{
  "model": "image classifier",
  "dataset": "microscope photos of single blood and bone marrow cells",
  "image_size": 48,
  "norm": "batchnorm",
  "activation": "relu",
  "stem": "single",
  "loss": "cross_entropy",
  "optimizer": "adam_atan2",
  "beta1": 0.9,
  "batch_size": 128,
  "lr_schedule": "wsd_sqrt",
  "decay_fraction": 0.2
}
Rows from block 9 of a small image classifier, named by matrix and row number. Each number is 500 + 50 x the weight over its row's rms, rounded and kept within 0 to 999. All counts start at 0. Numbers have three digits each.
After each channel's rows are labels from the 100 images, of 14976, where the channel reaches its highest value: "responds to" is what is common among them. Only what is clearly more common there than usual is listed. The data: microscope photos of single blood and bone marrow cells.
# sq0: squeeze pointwise conv (model.blocks.9.sq.0.weight, 64x256x1x1), inputs 172-255

sq0.50:461523563578475504498393503600517451591515491502453446574467460538450520493557473510616488541502493492488502421525507485494457592457529466447565589548461605517593513532548592506466490585409504508473498510464515570408562514488525533568549530462556525399
responds to: cell type: promyelocyte

sq0.26:461475558481518574517438454431464552497602342435461419504443464475378582456588358485600488575551487488474465415536503509529557568465461526403477487548430413457589572477435505509462504534512499473561492552492521403424515419492550557512517518494584581434
responds to: cell type: erythroblast

sq0.13:485487494499461512479509512516490490511502533494463472500462460514544513469476550474571489472441482482476539474467485503462557512457497481501443486423495519469563421476526483495462482460476503474486514455508491526469473459482437495465461452475498540469
responds to: cell type: lymphocyte; smear: peripheral blood

sq0.24:446462552481501570499496538458423570440519469409446516444440445509481505438480474480516458541502462483528426357398514465522486475432500435550532373489450476467491501447505504499441500506479503476522501529493472483391446489514509590480541489431482531444
responds to: cell type: proerythroblast

sq0.32:518487430472488515534540462484448530524531457484477458546457487452492548452528487454519543524440537471502491473514481508518526488475452493480424560457507471436515446435452472494486498471456503534502483474492493464478423435491470535496442487512513536480
responds to: cell type: lymphocyte; smear: peripheral blood

sq0.56:482496500588516458495536649669469503503480603449457592503499464464599509459436585434432508512588444508510477446495497490464366473410523425537452406448498702454472422447548527502462476504479499425500497533499482637428471508485469472523522526462490406432
responds to: cell type: erythroblast

sq0.41:577502513407493479577565497496457579545458435541536603570465548414466521495480486484417588490436426489503501569599499581516385442535506579447484369427554465485424422456431382503537502437453500402546506475497519493590420526477432467552446533522471439502
responds to: cell type: segmented neutrophil; cell type: band neutrophil

sq0.31:453406523609476531509489551502456433451447451471464540454449471434469457423430473465520517407639433504496446441547508515592558439419514525472518415562461514440519586453428606500470497623511498435461485615514490563400478398515582458575595607433415540437
responds to: cell type: erythroblast

sq0.36:554479417441492457515519452464511541425482457549523578435500509432464499510497486520428556497500446519496489552520492612531450454511439584479604413451509454495419499501456454503514491450456501448553524500483490476551427442512454482543438534462483449537
responds to: cell type: segmented neutrophil; smear: peripheral blood; cell type: eosinophil

sq0.52:508503573619547621527502478426484473553431442480509477571464540485452449473443421496550523413607566514485521444580488532622565447507498427507453581616463444526561684485466637505526490686564499565436479627486465505438545540490644403591607620558456577467
responds to: cell type: erythroblast

sq0.46:501488498488494498534481508503479476473521493502499495525479506448496466461512518457495506493507464488498438498506506488507481485505452527467484486502470495477503482471508501495500501499498500478498503498509505495505465463499489491514483516480487503488
responds to: cell type: proerythroblast

sq0.8:434569451498575430402509521495576347540431544466444463514532449504554484554441550578400426437517477495494536527506476493456576453478549505558499499457507511585408540590524496494433502481504501468405498472469496513544472551497441386394426483488469385525
responds to: cell type: erythroblast

sq0.48:436510534528609543436483493491573434540511596453431386489593437528630488564487599557528417522491485495532556516538517440469519526449534485595501476508494506588528499553517518496428505534553500489469523513493493514483536644515548503413569458462529532583
responds to: cell type: erythroblast

sq0.15:501510514629528511518498644613552554596540533467513593569559532575496516560556449528493511567509545529514583481572507469527475545506547489542484568522501627552515510537497582506522508581450497535501484523504504609486563567486550552587554576550592497553
responds to: cell type: erythroblast

sq0.18:485463505457476553521424435428463557527597401468481394480445478447418544479597406460542515604497468491474459439532491501516526559491470549420441487489449428462538530465410435501478499489466498458564493518511494417419478484482517593495484471457562565404
responds to: cell type: erythroblast

sq0.16:562451458427487464539506454460482541417481443563559576412430539481434515483499441498484545498475432519494492561502508592514433508558441583486530385464512455481482489492509449509545517463446501424528501491503493460558465475501469481520417512478496478474
responds to: cell type: segmented neutrophil; cell type: band neutrophil

sq0.57:386492522562620600365437559549551484510562567353379455520528389506575462552516563529568358533482522509500541468437494389456521549368477461543430443548474548516557508532492559504379506572500500510505506530498507548474469569473569545505553494453540610556
responds to: cell type: segmented neutrophil

sq0.62:464570414498533491463538542559610461563437650443422526534643454414650475612461650570416478458522489506468555528537496456366477450485577505562504455423473583572406387587510434499433499442445498494482486487489486534557433588510399431437454455519449442578
responds to: cell type: erythroblast

sq0.40:541457552539496386540519445475477528553442437491529479584504548552377540486460312484400567508523633500538518494552509494506445473533492475567523629490531490480417586487483538507544496516529499608511487549511508439483545431502504479508506487606498355477
responds to: cell type: erythroblast

sq0.0:507485493577551473509553575594493499525490559492501526490518497488533446502486529493452522516548506496526501499515510502525394463479473457580470558486470603512446472483495527499496514550534503513447501550525475625463516590518536484533568550473499471505
responds to: cell type: segmented neutrophil; smear: peripheral blood